From a checkpoint of a small image VAE.
Model: 4.37M parameters, 48-pixel images, encoder arch res2net, encoder norm batchnorm, encoder activation gelu, encoder depths [2, 4, 2], encoder widths [96, 160, 288], decoder norm batchnorm, decoder activation leaky_relu, decoder widths [64, 128, 192, 256].
Training: adam_atan2 at rate 0.0025, 2600 steps, batches of 64.
Data: trained on regions of photos with short descriptions (Visual Genome), 101725 training examples, 1.6 epochs.
Rows from block 3 of the encoder, named by matrix and row number. Each number is 200 + 20 x the weight over its row's rms, rounded and kept within 0 to 999. All counts start at 0. After the name is the row's rms in percent of the matrix's.
# mid00: scale 1 3x3 conv (encoder.blocks.3.mid.0.0.weight, 40x40x3x3), inputs 24-31, a 3x3 kernel for each
mid00.0,096,186,192,198,195,210,217,183,227,250,211,240,229,212,237,244,198,180,205,176,199,169,201,205,221,186,206,236,187,185,189,194,186,175,202,228,229,193,213,175,195,183,183,196,201,201,196,212,197,199,208,206,195,182,188,219,214,225,197,159,172,237,232,212,202,192,201,194,201,215,182,219,234
mid00.1,104,208,212,213,190,218,207,193,168,193,195,201,191,186,191,219,212,248,218,186,208,212,204,233,227,195,194,199,199,198,192,202,231,204,194,176,178,190,199,196,206,208,216,183,203,227,185,184,183,191,184,219,204,236,235,223,210,202,189,177,200,180,176,169,196,202,204,203,215,216,192,153,174
mid00.2,098,215,189,178,192,220,211,212,176,209,211,238,234,193,191,178,210,208,167,203,238,234,197,199,204,200,209,203,201,195,197,211,219,212,187,185,210,159,218,206,192,186,162,201,217,163,189,236,222,197,183,166,204,204,168,209,138,169,218,243,233,173,176,201,225,187,205,200,210,213,221,171,231
mid00.3,098,187,212,192,202,195,234,203,191,202,209,214,246,223,239,210,210,231,202,187,188,194,170,203,160,155,187,170,223,205,203,237,183,222,225,202,177,203,193,185,190,229,169,185,197,168,199,178,202,194,214,160,187,206,191,154,166,169,193,177,229,233,190,189,191,198,181,212,194,228,192,195,204
mid00.4,090,186,217,184,181,220,184,188,196,199,207,228,251,195,206,217,192,199,213,203,212,178,164,199,167,221,236,211,197,203,202,178,193,185,174,176,181,212,204,197,206,199,198,203,219,193,192,202,215,183,195,183,200,237,212,152,199,219,210,208,192,172,167,211,182,201,194,189,212,165,200,207,203
mid00.5,096,167,185,200,215,208,192,180,227,213,193,195,208,182,190,196,174,181,215,208,208,196,178,173,175,199,187,215,203,193,191,199,191,176,229,257,200,223,228,214,193,185,222,213,159,211,216,216,204,194,206,205,202,161,203,149,168,179,197,188,210,210,221,180,183,184,202,194,219,190,176,232,205
mid00.6,103,167,206,171,221,223,200,165,146,179,201,189,170,173,192,185,221,209,174,186,167,162,181,185,196,201,199,197,204,204,187,197,209,195,181,178,196,218,181,201,191,179,213,221,235,215,197,177,197,183,182,225,226,228,207,200,220,211,218,199,184,190,215,214,161,197,176,236,219,201,182,179,196
mid00.7,099,216,223,221,225,216,215,223,183,164,192,194,153,211,218,138,218,248,189,195,192,199,195,207,181,197,197,186,201,191,221,201,173,242,214,194,179,189,183,173,184,212,183,193,202,214,174,177,166,186,215,174,201,208,219,214,249,204,181,159,218,193,210,231,207,214,221,221,208,228,206,185,170
mid00.8,100,198,187,210,226,198,227,193,201,217,200,221,193,210,217,185,192,198,176,193,188,201,195,188,196,195,204,180,193,202,217,187,177,238,208,216,242,224,209,197,200,194,172,207,196,189,214,219,203,197,209,168,189,191,172,227,214,196,206,219,218,247,214,234,221,208,212,229,191,232,207,194,216
mid00.9,096,177,196,197,226,188,214,187,220,233,201,201,206,171,206,188,170,162,162,210,205,202,185,168,184,197,203,201,195,207,208,212,164,223,205,241,266,228,205,199,205,195,193,230,190,190,223,209,206,187,197,189,202,179,183,169,196,183,194,190,210,203,200,216,175,201,199,218,197,202,181,223,221
mid00.10,106,203,213,188,184,212,169,214,204,215,206,198,167,209,198,222,209,193,185,195,227,160,205,169,230,202,242,204,190,186,180,204,212,152,224,200,223,196,198,183,205,188,226,168,195,169,209,208,209,203,183,247,203,206,186,209,172,222,200,216,157,219,169,192,197,209,191,185,207,161,230,190,203
mid00.11,096,201,215,205,228,209,214,192,227,207,195,207,201,208,237,201,172,169,171,216,190,199,208,198,198,225,203,201,207,194,217,212,154,215,221,239,215,205,183,185,195,203,178,221,174,201,198,185,185,205,229,186,213,169,190,184,221,205,194,196,211,184,205,213,196,214,203,223,194,203,186,230,195
mid00.12,102,201,209,197,213,178,214,171,211,217,197,202,216,211,218,201,175,166,165,227,197,186,184,197,198,209,190,186,199,194,202,193,157,220,203,240,228,227,195,182,207,234,189,212,183,169,223,211,195,207,237,196,211,178,180,171,199,204,203,183,204,192,211,216,199,205,199,212,190,205,162,221,212
mid00.13,103,165,226,196,228,206,216,185,205,191,180,195,210,173,231,198,184,230,208,241,159,224,204,220,182,224,177,192,178,208,185,214,173,237,195,201,173,238,167,199,193,184,179,223,180,207,217,168,207,175,199,182,215,190,196,183,254,184,213,161,247,182,208,202,172,224,191,236,200,209,190,221,183
mid00.14,103,208,201,216,198,219,204,201,148,182,181,203,162,180,194,190,215,205,170,156,218,185,226,206,203,182,201,179,219,200,218,181,207,181,211,170,196,185,220,161,238,187,187,207,245,208,190,213,186,218,178,213,212,235,208,240,216,225,167,195,186,185,186,194,206,196,210,215,206,204,217,158,180
mid00.15,098,216,221,193,203,213,232,213,169,196,187,196,203,198,215,204,202,251,204,203,225,220,195,190,207,198,179,180,202,207,202,206,229,216,188,162,188,197,192,209,213,179,160,171,197,197,200,196,208,196,183,156,205,220,193,223,200,193,205,208,200,206,198,196,215,220,190,208,217,222,215,176,200
mid00.16,098,186,215,192,177,193,201,176,211,199,205,199,211,200,185,197,212,221,237,190,171,177,167,200,186,164,191,197,185,210,160,190,216,177,206,229,195,212,191,216,203,240,228,185,184,195,187,188,194,202,225,224,181,169,200,168,202,201,163,209,184,173,206,202,171,220,195,170,191,192,174,205,196
mid00.17,100,191,200,189,206,192,204,213,163,178,201,191,166,202,186,220,215,228,203,164,178,193,213,220,227,186,188,181,215,183,183,203,212,169,202,164,171,176,200,206,212,213,225,218,227,229,181,199,205,198,190,239,223,237,237,240,207,201,173,170,191,206,196,177,195,199,191,218,192,213,218,168,177
mid00.18,103,228,192,219,218,197,175,174,207,156,203,220,187,208,219,194,197,198,198,173,220,197,198,212,174,221,182,218,231,168,203,199,182,174,178,182,165,157,242,184,196,226,203,222,201,228,177,227,193,213,230,212,228,178,236,236,189,197,204,183,226,184,246,178,228,190,215,209,209,162,192,221,167
mid00.19,094,226,204,199,215,206,180,176,220,214,198,198,222,201,221,228,241,207,218,189,182,191,165,187,181,211,167,232,219,204,184,173,189,201,187,218,200,180,184,206,186,196,218,247,168,236,185,192,209,178,191,249,240,163,218,192,191,202,217,185,181,169,233,191,206,203,186,199,197,166,159,219,197
mid00.20,104,178,176,216,155,178,230,195,194,237,194,209,165,209,226,185,192,211,137,191,196,190,197,193,194,199,232,212,180,201,215,186,201,209,189,187,223,185,204,174,188,207,196,164,225,166,194,216,170,213,216,184,186,222,143,191,182,206,183,181,213,218,172,203,192,189,213,175,161,234,217,199,245
mid00.21,096,187,223,205,217,206,199,181,238,200,172,171,204,177,212,200,193,202,179,258,191,241,204,244,202,214,188,169,193,209,201,204,167,225,205,225,204,248,160,184,197,196,175,221,165,176,229,175,196,200,209,189,220,170,191,165,265,186,206,167,205,175,222,217,192,240,198,219,199,191,169,236,198
mid00.22,101,176,209,178,198,196,219,202,195,218,180,176,148,176,174,155,193,205,172,206,189,218,180,233,204,174,234,190,180,201,167,182,191,196,171,188,181,213,193,214,189,239,213,178,247,202,209,184,212,184,230,204,194,254,191,177,220,184,178,207,205,196,189,219,174,213,175,217,208,226,199,190,226
mid00.23,099,184,198,206,235,210,228,200,208,213,201,202,211,191,247,166,180,180,151,226,177,190,195,209,196,224,219,211,198,197,209,226,169,237,191,200,204,220,190,204,184,195,165,217,216,211,218,190,211,185,210,169,209,205,199,153,198,213,232,201,236,204,196,235,190,203,205,242,206,233,195,219,233
mid00.24,096,219,231,209,239,218,206,190,187,144,211,186,189,207,210,249,197,216,241,196,208,203,232,257,202,201,173,198,195,230,200,213,223,194,188,208,195,200,190,180,210,217,173,203,183,192,194,175,189,232,201,195,195,176,202,221,245,182,196,211,177,207,211,150,217,231,200,240,221,195,180,191,128
mid00.25,100,199,213,171,206,214,190,208,207,199,216,176,194,181,166,186,227,199,216,219,196,181,174,189,198,190,224,219,191,218,159,194,221,175,196,202,187,200,186,211,173,207,226,167,182,228,210,194,214,165,190,251,199,187,224,198,196,207,215,226,169,188,210,198,188,203,185,199,213,184,203,195,192
mid00.26,093,199,206,209,201,201,218,195,224,200,198,214,207,207,220,189,174,196,205,170,166,209,206,181,187,161,179,183,177,214,199,178,169,228,206,218,204,202,182,206,206,179,173,200,181,196,205,209,232,209,196,194,170,180,194,240,236,168,183,198,216,248,236,228,199,218,199,190,200,224,201,218,195
mid00.27,101,198,194,238,207,207,233,198,214,184,216,226,202,228,237,172,190,213,197,188,199,188,204,241,181,226,198,202,184,194,243,196,189,243,195,198,182,182,187,165,184,210,172,206,161,201,197,207,177,214,228,147,211,207,215,193,195,189,195,151,240,201,225,195,198,181,230,190,202,226,195,217,191
mid00.28,102,196,186,197,202,180,204,189,209,226,187,220,210,201,222,190,162,173,170,213,211,196,204,185,169,217,193,202,200,201,197,195,158,201,204,212,199,226,219,208,225,197,191,226,181,174,224,229,216,213,186,183,213,184,180,190,170,178,175,185,218,207,216,194,207,187,201,191,163,194,200,221,221
mid00.29,102,203,185,218,221,206,230,159,207,144,202,218,199,203,213,161,202,194,217,181,189,198,201,234,197,221,188,219,204,179,215,186,167,209,183,201,166,167,195,190,195,226,188,235,182,248,172,195,194,209,228,182,221,178,243,190,196,196,186,152,205,178,229,200,199,174,209,214,212,217,190,233,166
mid00.30,106,196,204,221,204,209,230,194,174,136,176,184,145,211,179,136,211,227,214,179,184,198,187,209,201,219,195,205,218,207,210,187,191,224,192,182,171,170,200,205,171,213,201,198,204,235,192,196,184,191,211,181,216,216,235,228,235,211,193,163,220,187,192,218,184,195,216,201,211,242,187,170,156
mid00.31,097,216,197,205,200,211,198,198,187,178,199,185,170,174,197,192,238,226,203,191,216,175,195,227,225,192,196,198,214,186,192,200,222,169,197,180,173,190,204,185,201,195,203,201,203,216,185,196,187,179,174,226,223,207,228,239,203,237,212,190,192,186,178,174,221,196,210,203,212,197,196,171,183
mid00.32,107,192,208,185,215,231,213,218,207,152,175,173,178,205,174,152,161,183,165,192,181,208,187,272,210,200,181,189,208,210,202,196,202,207,183,210,182,179,204,198,191,221,172,207,202,218,174,194,200,196,218,175,200,199,222,197,253,204,192,162,195,192,230,206,189,213,195,217,221,229,207,217,163
mid00.33,098,174,209,204,211,207,225,218,167,201,182,186,183,208,207,176,196,213,152,225,174,231,187,178,198,209,217,216,199,200,192,190,196,250,186,176,226,217,183,219,193,172,170,190,233,209,216,182,205,197,180,167,200,213,184,200,207,168,219,207,221,223,179,233,175,216,201,219,194,223,236,193,211
mid00.34,100,197,171,199,179,194,161,201,201,189,201,207,171,221,199,184,194,193,188,169,197,174,210,187,202,201,206,229,259,199,227,187,192,172,210,193,180,179,205,187,186,202,215,202,192,229,190,198,189,196,190,223,210,200,228,219,183,222,196,180,185,198,197,149,200,173,192,181,200,162,205,200,184
mid00.35,101,170,172,220,183,195,202,207,161,144,196,194,156,205,175,189,202,224,192,158,189,185,200,207,191,210,206,194,211,221,216,198,202,199,213,174,176,186,213,181,209,222,204,195,224,239,191,200,169,217,211,193,199,234,239,212,218,207,172,171,198,205,170,193,174,179,216,196,205,216,213,179,164
mid00.36,102,197,227,162,200,199,181,190,206,211,200,182,204,182,192,207,185,180,206,244,227,201,182,174,207,190,213,207,204,232,164,207,194,174,206,209,203,230,180,232,195,202,234,189,199,202,212,191,232,179,198,227,183,183,198,191,202,205,237,233,174,207,184,188,202,238,181,198,217,184,195,216,200
mid00.37,104,197,196,165,179,198,187,209,208,216,216,191,202,195,193,174,191,188,184,238,224,175,171,184,186,200,235,209,215,227,169,211,209,186,201,184,176,233,202,205,191,187,214,182,209,206,224,215,202,183,193,209,189,204,199,165,192,227,234,221,203,199,167,225,196,206,187,190,200,201,206,198,217
mid00.38,108,195,216,187,184,182,167,182,207,223,186,184,194,209,186,182,180,160,167,223,230,194,193,177,199,192,198,199,194,206,191,193,177,178,212,218,228,239,210,222,221,219,231,195,187,183,232,226,221,212,211,223,182,185,187,162,173,195,187,200,187,200,185,204,192,219,205,184,197,173,186,214,228
mid00.39,095,203,167,191,153,187,197,210,211,194,236,242,210,250,210,194,181,218,200,171,180,180,202,188,178,210,198,214,196,218,189,188,213,202,225,209,187,174,200,194,197,207,200,204,177,207,203,225,198,206,184,163,186,175,213,197,164,157,189,207,219,189,184,169,188,167,186,145,187,197,209,210,200