Weights of a small image VAE.
Model: 4.37M parameters, 48-pixel images, encoder arch res2net, encoder norm batchnorm, encoder activation gelu, decoder norm batchnorm, decoder widths [64, 128, 192, 256].
Training: adam_atan2 at rate 0.0025, batches of 64.
Rows from block 6 of the encoder, named by matrix and row number. Each number is 128 + 32 x the weight over its row's rms, rounded and kept within 0 to 255. All counts start at 0. Numbers have three digits each. After the name is the row's rms in percent of the matrix's.
# mid20: scale 3 3x3 conv (encoder.blocks.6.mid.2.0.weight, 72x72x3x3), inputs 60-71, a 3x3 kernel for each
mid20.0 097:116144107130107148107157122113143131133109105128139124115167114135139155096150100098160131111142138081145119108149134112119162101126134108114102135130136108128128110152121124120168101148124132159121156126166125172103140137154131124112135135093120121118121117109115126101097129120123100059105147083134133142112140124124131115
mid20.1 106:127114128081078041127164115098127102121167112095139068145119153105086075156133162154112167099123114179172193148118132102098071114145138154142166100093094124149132128125133077100067117136109130112110091135125115115095102132098121175132108105068102124093101163124089146085106127103113170116104131058139133117131165156132147125
mid20.2 103:116112113137120125131153134136142141097055068125161124118125109134157108095092107064128087113136147138156170142146120141141114130113126124133124158131112097107112112138107123128121112122118127158121133136114127164119134136125086059015112132100163150146128045052160127149129117123113042056124136112128123142095130127134161148
mid20.3 098:115166136106136090105149085099150101106180099089126066131176145183140146133144109122200166155179102157163189142176142166142147120143110128149125164127181136150137104161125114162105107153097106123114124135093080113106103136084118188113083120066142147120130208128108134089096132094093178091087118076110111084097101091089090087
mid20.4 108:112041086085059069119127099122123085124148140110117066134078135141112076169123145160092122119152124173153148121048095130101054141119084126118154129066053144144116098066095094081060097124086115141110125125146123136091118130088133166138118132078118102089143161130115137083120127092133153123114133078129147142120141164124136122
mid20.5 090:120092104155093128125161142112103124149090120151131127137115109123161125097133121117113108125170172091142126140126133116147139116114141117107101141137095091113124114119098157137157115136119134173110151151167126176124137133127130102107148112109131113104122078083136116099110133100156084112158145099127127168102140175132135148
mid20.6 095:118160120117109173125149122141139126090085170135107127114187124134133133105111094080194118135151073118152176130168125137112177107100101119138125153110177103123118118147129121117172104129119100134122200132161113167112137118133138112113121128113153133144142097119151118139133114130119071132127129113123113135115120144146148164
mid20.7 090:122178119151139152100157119115147119117165076107136102119168127165122190112158115083178123104155081088125122111173130140090195123137146120142127138115230138149144112136117127132172113157135142111127101106092104121150128141145109173088124138113134142150138190145113158148106131110089160054107127099112101085079086049052058064
mid20.8 101:107083099079169091064050070111099078145160133094131076120131131097143073145096109120114093090130111116109066089105109125155054110090080108118112139144068125111111073110081073161071062084038116121102126136130106113101112120102131159132101149096122124086165169140111152071104118083145158124106137090096122118113117148100107111
mid20.9 102:080094070082088054100178090080131082121161105060123063126130151146129112156148127151107165136145147173155171118123121114150096121132111124136140145139090114147115090116094086113071086135078107117080107133137107129091092127088108168126089115066106134088125186112080131076088127078126166097069127062120132114111128137128132114
mid20.10 095:107174114142153147092158113105145111117154079099138112114156124153114184105164104106155130087158087081109112117164124119121186104144140115146114123116230137160137102142116115150163103157115120121119105119090094118128110152132112164089118139114128151139136203149118168144102137111106158065091138096120106088074085037056049070
mid20.11 103:114085107141112160137139135115103125122094143121130134124116131127166109108114098109115088124175161102142139131120121117145128115108114133100113153124088108106128109129109139123147118121117122195107159155166134180120129142128120138133131134111143122129130094118132114120121131125153072144142133123125129144106168176127149150
mid20.12 101:123163131109193110098109129102117122132184110097134130139121113091111128080120100139144105059106112075103052113130124090140107094109141142125120114169150127126139098139112098138114083110127127118121091139100114116129097126128112153105131123119114121129107204143106150136103116113116170099115128119118103080108110066079094073
mid20.13 103:070053084065075064091110073091131101117174128092126093122088153132149090158100119142114133152187157175132162071065097098128075128098078107110138136103069116109109053081112069098080073113060116148118136138163124140109112131107130192145114120094093110109137201133100120089106134111128155128102122085114132132101163172107127127
mid20.14 097:140125156118141072070105084132118118122156082074112017130134146157136100108126112096139095124134092072137096139112147114122093079101121113135140157129115110114153136117125125120056044101088152126135169131085121144070142128089144146086097129055144123113122168091066123066148122109141169066086131036145123115139105128124114106
mid20.15 098:097112136093116078118087110120117132084152117063093080095112134122090125154133164113119112098073056147168170138147145158119114113133136111119133125112137146122133121121162105098081111087110153111139107124096111100107119116128093142125062091097126105122084138133055114123128097138092159127081089101145122108143151110140124125
mid20.16 101:116104103158133171117136109132129125064058156076132134080132119112159119106085074083144114129143119126067154143127110143148158133134110132148128120147150119134090104113125137132140113104116092127107112139142105104147113097116086076136102093136145120129128073146148120145119126124106060155088115151095107103090105123115114174
mid20.17 101:084129120111119107095145091105133123101153106066119075120180146173134156117144103119198162175199106130133125111163132158132138115148110110158108159132178130146141092155124109157126094155092113118111119143100068113108109121105123185112077120085135132147135207128090140112102115123104184074070119089088106086083110079071089076
mid20.18 106:083103087100136100099144079092127078120178106086124069134142131132154145149135122132164184129173147134103143110149120128175137147168120112134114112154150131142122094143095095178128106152097088112082106153123096118101103133089120208121101115072119129118132219130098132088094115082110180090093121066089100093096121110089094092
mid20.19 094:126139123106141079092088099097119094120175108075118081116126125103094106122093102115148118091146116115098089130149135131091115109114132123130123121094150139119151110138121077124068085110090121091130126129084107109096103120099110168115094124076104106103100188127082113102097107092093197091094115059135107099112130095105100088
mid20.20 102:069087091059106055067117071095118068116197097092113065121134167132167112153115114128183182171187138147117123089126138119164103145128100114158175125143137115127113070110104074136073083130061114125080110122117102121109102124077115195119119107089118123086128243127121126091093115072100175091095103082111117087095112096085086078
mid20.21 097:081053114077119107118113147045093087103138084119125111145113142121110134137147162125073136094095112109166150108091135096144106105127134127111138167115138141134135093075128058112110085118148159118133118125108133127117101125101106120094127131109046090087106139086128127090059081108132144115134160122102127134114121131109138128
mid20.22 107:102075108075073050115156098098130108111172115075137077160109162110111078153131134169108162091155134170152196147111131097097068119125108135138158097097084119152119115098123072100068107145093141121110109143132102121106110129114114189127097101073114118114105174126085125095109125108117166116088126069119134129113155151122123117
mid20.23 098:130146138118119134094096112126137145132111142107000051119143137121136099108113089095130116120116103086121116133150151095141135116105115131132124133121125109106124130145135117121129095095110114162110163133155115138089142136136129124135108069070133118147146111100114028045126137142153125135118030078124147141140152157136136139
mid20.24 094:148126142143180137130138124132149132151113195140172148153132118115165064132106125172123113126139076158081101163124089125151074138128120115135099141164037128133089126107109110177107132115127109117137102120136136104162124137129134116175138160176151141133149109171165167139119147139143121194133169149141138175153113193173154199
mid20.25 099:115134113148107165119158111150144141114051118144149141118161111154155131081116088063162097124169120098143162141151115134133175112117113112130129149125140104116117100148119134120152106131119129145116166123158120155109150129121123073077127120109162134126133060079146131151133134123125044086129132106131118129108129129131135145
mid20.26 099:133084105098076084108145130112130071132144131089125047153097138129097102156149153180091153092102126177152153141101104128112081128134127145119151133099083143147137103084093096096082080129095126118089109123138115124087107140079131145133101129062116135084126141133079131066115119074134143124084135045142137131117122151142135130
mid20.27 106:072076096081155091054104081075121063146170117114128082135125152121149084152128123152134133107130112141129075100106125121181085108113076122100126137147074108126100039088100084159087065125072087129081131139143105122100082141087154182136122139101108161103162193140120145068077140084143165132115128101084128103108117139108115122
mid20.28 099:093097117095127116046090125077114087166124119051120103142131144145129129138157116135084106111112135097129076091098120098135091091112100134112147166153106135126135092109116117115105039130124119157116140109129086113099111128112164125119063142117104119071173133101037152082101128108165125135058141111107127134138085140088116107
mid20.29 093:119106114144121170124139121119037138146090159107096113140169122124162116100122102114194118130158119111121150132126106108141145108117116138136117133128129103115121125096132141129156100101122098122091156162176121169114128090120125108141122109108135066127137089137136101116127048131156083163117108106079090129095117163117120152
mid20.30 108:096085092082105068075096088071119065138152113078125066127101152102117085162114108138103145084141138142102101090083119105134072113106083129114161132127097157130110063093093072121057069106076117120114116121130101116097087127082133162116083127084087116098133177136069135064086113082127155108081123075108124127111123135096108109
mid20.31 103:129110108159116168135157116123113139137072143126139135122131109149170108086111076093126101132170143104127157136122098123147129120112101135117118155134103113114095113103108148134133097125114106183100147164192120174122132126133119094125130115108146110123133057101134108132119135118151063147140143113101106139091136168093127167
mid20.32 088:098127131101100144073134121076125130146127097122128096123137109129133140084152109145107105109107136106130105099119141087159151104125141093095096144160114094116128083120095105125146067135105155185102126132159111180106122146131135131130133143091067113111118146119081124063086132122119121086088155077151139165132109153113138144
mid20.33 103:118135122137111149106145120125148135132097090132131111113145128135147137093131103104156125126140150092134119131149128126128155108113137112114109141132110096119121118141117125123152113132122133155106153130152126156096162136137127103075139119075156132118119103080133108091130122116132086037118131071135130139115146123128131116
mid20.34 106:084069109081113080077077086118138090119190123088105117133099168138145093147097105115121166143168127119101123099106141125142078106082067118147164127129122121123120085096133085119067072109087122122107144150129093123118132129104143223137112124116136134110142255137105110105132126096114198117114112126094126099100131102085098091
mid20.35 101:034060096078110094074127092071131099128176137109141095112106126108151085154098112140122117131148118162140112067070103096154093125104089090091121116120058108115106021096084068114091076113088096161108135149172110111111084130109140190148117121091100137109146185135120149086082142100131166130106137091086129133100137168129120137
mid20.36 107:110116109152131145111152113130143123123112128032103137104118116114152096131122074091090106116121109156124146130139112137166127118139126133137126107137135131134090109118119137128123104122115130141114104132155065108118131137122098104129049063105137142115117083131072088141136159111117081151028099124124111113116134135111111166
mid20.37 097:095076127105126131130180157086068132124133095132164141129082122125147126111115099149081118108129136094108137109104131089174116147125141136106118141150123115134111112115117117126147130158147164213129108135186134146134139135135130132131161142128092104090117119109118135097118122125128119151122145128156160167124157166128128154
mid20.38 104:087050091088089058081093075113123078122192115074119089124085146129126086172121098149112162137173142154115109097080106120132067133107081115106134132110072127127105081090101075112055071128093137141102135149141108131106126144105133215129102125097108107095142230121092130084124124096124185105087127104117140110119140136085109096
mid20.39 096:110153121113124125096131091138148136071160095078107047114167137154125152097104095068179114149150060108172166118167137152104176108113102112135125169112200115118125100148137106142127094132099142137145163146093099128107140144126112150091071100062149147143116181126094111117126131146071159057055102072139119105102124070085076078
mid20.40 099:111167114147115124112128084122158124094131117054118071086130101144133143099118114087130128096132076113115175112152102160126153108125106112128110136119182139124115106145110133131123106106080108117130126144095094105117118133119105136100045096070119146124120140129074110122115159133086130093055105068118118120105107105117112143
mid20.41 095:108096129123114162135138131115026097128113150124084112133153138128141110111126112108163127118153098117171174123143130108149150125112130124124138149123128104110124132121128128122156134124130104153110166126158132158121120088114130132120120109110129068108143119122140090127129056120140115162138089118112122133115136159127131143
mid20.42 091:094054128123095105154171146094081132144120074136163134136116125142154120133131111147085132122117160122140132130103153126177098139122145135126119170147095138147124115132115139119130131152155154202159102147172113127136129121144131139138156147137138129085132142109129134114144129101126118153119126117163150188127151185138136156
mid20.43 111:103065091091111071107113073122118105123213112110120092140125140154172125165114099146142172161178148119066088118111126148183101161137096119146135142139120135128113113118116102135087105121095121120105140155126119122122138136114148255138136139109134129131145255125127116106126133099126195102116123110103118094097136113109107094
mid20.44 100:070097038095158076078138049083127052112175115067123071112127112126161087160122088127138166133153133161112128096125098135175104125148089127133127118146116131143094061125047095188065081136057104138083119148115088104100107125068129167114089113073132129087122197130088121079097132058113168113072121064090111083104106100091091099
mid20.45 102:128095118100093077092090083110134074131189114072111068139108149115068085159143158141129152083129101147142136114119135125068066109127103140132165105070106135138132086107126072102069083120082140111120125135111104102112116123086135166123086107086120126086109193132089122075120120076116183108100116071141139113136136117123126111
mid20.46 100:123094095169114150143168128121096132147069131122163139133107124147176117105115081117080114132167187125142145144107110122148112136105115134115112138120083119117112114094102152135137114119118128190102122177182123176130123121118123099128134108108138124111127067105129126129130133105159063152129147126122116150114156170126137161
mid20.47 098:112145094147118174116156102140128124129048134121123131110169108139160125081107083074171117130171105104133181128148108134132164120123110121139128152130162108130106106132107132138159091118096099136098161121149126154129137097114108058103121105113167126124144060125147114140139123115131033141129139133092078119089103123097120162
mid20.48 097:113143119133155104110099099107118108106195099065120085102131129113095128131107125130177133093148100117127107120160130128100121134115134116125119119096157134123138120141121122143100105109118116100126116132072089108101102125121113165112080117097126124133117197134076127121117113105080210100076105085107106085104102082059080062
mid20.49 092:109141101153111162117148106150143129124030096131149122109169105140156155083117090067175108113170127090132149134155110141129175115123118113134111133126158118133121109149115144120162103131107128137107142113138104157134156112119110039059136116116153142129130048091151128137131132103133044055130135108124092141086111110116131144
mid20.50 096:126161108141103163112146123151132121105031129131137136095163105147152131074105075054182119122179088096132171127153104148112192129113100107141128154116188109112118115144105113132152093122108100134110154134144109148117142099111118055091123121114169134137141046122155119152144127118112036110122144129087080130071085115105132164
mid20.51 106:111119131143131126132133137131155136110123125018074145095122126114144106147109105109095106108102107167125157126121121159173120123126121126130124118143118158131103117129143134128123150123130144141137102148144065085128124137129089116142014053110143147136122098139072065137130149146111106152026068147143127120130153135106114159
mid20.52 109:132111118155126137140157110132137134100064132105162118123126122140178100118087087067124093127151152133121177162127098151161110121106103132127127157150085127119100129128116149128117124107115132153112125155145113132119131117127101044079103089101159144139124054081155119129139138126112040110117130107124118149106131152123149163
mid20.53 101:122142115131108145111141120154153131111107119114118070110153134141149133093126101083168116143149144101141139138149124123131156102112120109126120146126117095120119124143133124124153107132117131155118179146156114162085161136134129124089126111047151141115126104096129114084133133114110086054109128052144124144113144144131125122
mid20.54 099:082084092103110077099123090113127094119194086088113091129134135140163141163146123141166172155170151148124136104130125131173136154164132108126120139160133118132118100122109101131114112150110099127086133144121127122114125142108123241122115114105127128120133244117119127107110127099119204089100111093113110088094133113099093078
mid20.55 097:112125090154120163110163095146118120132036113130138122107165104128154130074116095043161124112172116103126165133143110130119171119130118119144121135124168111119112107115101129127153089123098107125098138129143116161136151098108098032083131116103161115116137045114139128149150113104138025115133143117086070128070100129100116151
mid20.56 090:121145080155114160134140091151131117096033130120158133110152084138132150091096100064135108099142099106138178119153106158100186120119118125143122135090178111119121104129098129130159099109100117118136129126135104150159134104120086031097123133129151132140153038122161133150131122117122028094130153128107113136089122131112148153
mid20.57 102:101097098105172140065083076083124070165152167107129114114113129107128079150111116122124095118145086130111077124107105113160077117102080108103112121121050136115084060096070089164096074098076089121083126117146102100113093136079155136145115147126127142075183143172119156101096139079161146167116141112094119132111099150118120130
mid20.58 095:119128121124132121086112112143070075127143111132128131095105099114079123110127136074125117090109071107129158109118113149099149123151142118110146105086178134113122091095107106126129075095121100081118138138096129110139115073075125136117126147131099050092127121136146128123136066086135164120124115134113094101111119098129136139
mid20.59 096:108077130106131139130147150079068100130150119136138126122119141122163102123132107128104113118146107099139142096098132074173126144108143120107118147153107115122117128112138130121147128138151134191106164113189130130123113119120140135147136130124082068084107115107105107110111113119149131158116130127135169162127144164135137153
mid20.60 103:135154140116226116097071123121109139121175115106147118132111132076147098111072109145124122058124156117087081119115114112163056099057127145132129103180132128096146148135140097169105097062123131101118112159079125094099106118126107159115123119108124127147115180124100113130125117135104174119124124102112092070116128078078099073
mid20.61 107:113105085128127056123174104122155102148183134090133136153113110145109067186164114155114138120126086198138147143150081147152068136165091147112078147119077180182099093111076119149052145157107125161096110174137091121108127171117138169146098123121150158106133188124103161127120170108138178139077133120136133140140134157125112159
mid20.62 102:081056100081099113094122098095134081131153144116115103105072142134123089163103115109100104129144136124129110074048114105132087120100081094081126148101054117107125043070086077091100080129096097173090136127181107150104101149091152167144112126114122129101168174135107127082103145094139144140105138108097137138106133161112124130
mid20.63 102:118121135130131140117123101133141148114146119095083016119139137140166082107106088090135093150144125113148132139133134118163125097102108111125121147140103100111098113129133142140118101098095129158116173161172118127109146130138135156137108105065138134126117134105111038043125142132140128125100088042135133154143155165143133145
mid20.64 110:077079098108133105068115076104118090131181124099138105105128164128186117141103102136121181132182179113078111100124149142196107129127096094161169129157122111124122076113109114152094068117087093107104131153110099104097109113105134214131116119111126145121136251136108120115104109094125186117116111119088106097088117109090098088
mid20.65 099:126103102141125147142146140115105119135096146132113128151121123127165094105112091124116093107173135110165144112120124105131131129102109127115124148117087106098130121131117140133146118132124122185110144153180127192122135159125125135134128133118136111130136087118133123132131124116138109138140140107127137143101149168121147138
mid20.66 101:133131109170189134117157069134141115137190186109161144151158109166169109141151104147152152136155110144087124161143072157181107141165091139154091176188103155160103119137075150208120132145101094125109122200151116124116116145112136191177120153138156161119135183152111134130130149113132189168109144127121115150119143187135142188
mid20.67 097:120096130134144137128148122121142125163143204137177140151113115122146060138105112158092099127129095162099087152119087119130081115141097123121098134134049121120103104102080097139109102135116109112112114139151134122143122150113139139189138170163145147122151131172143170141123149122144135192119175139134139168146147224170173208
mid20.68 090:104142097127112121106140115076119116155135104074146138086118106092092172114153124120073130073118135132125129111138119113126154103155152131131106076113187145155123089105107104108144109136121145126125115128128096125117076124116106125104070114124071126103112143141096165145087140100123135086080142124124120107122127092116102129
mid20.69 104:099029082094052068130163134095122094118144128091135096133062130125093081181127141190076126119126136194156139103051072126090078134131121121116133120080060127160132070060075089072077110139133113139114119126158117127112100140099128150129096119099111117091132142128108160106109131093133138134095150098124141146119130161128129136
mid20.70 109:089051082080113071081100075108115085115200106100123102123113146112190109152070076137123155139187138131057077103104125121178096160120088108140135127150112124118108095098096083137079086107080105116104136144129112117125118124110131221129121133128115111108138255122123125108111122100121188096111111121106117090103143108097100080
mid20.71 092:100096129119128132119131135052036077135140097156118122121138131101118141114157119117121130097109094114176144083112143070139160121128135106097115109144150092111112112104115131113150121140132128175100146101179137145136105128100139115127148117109093069066119124102113128104093086076139135132136106109115123112128136149134136137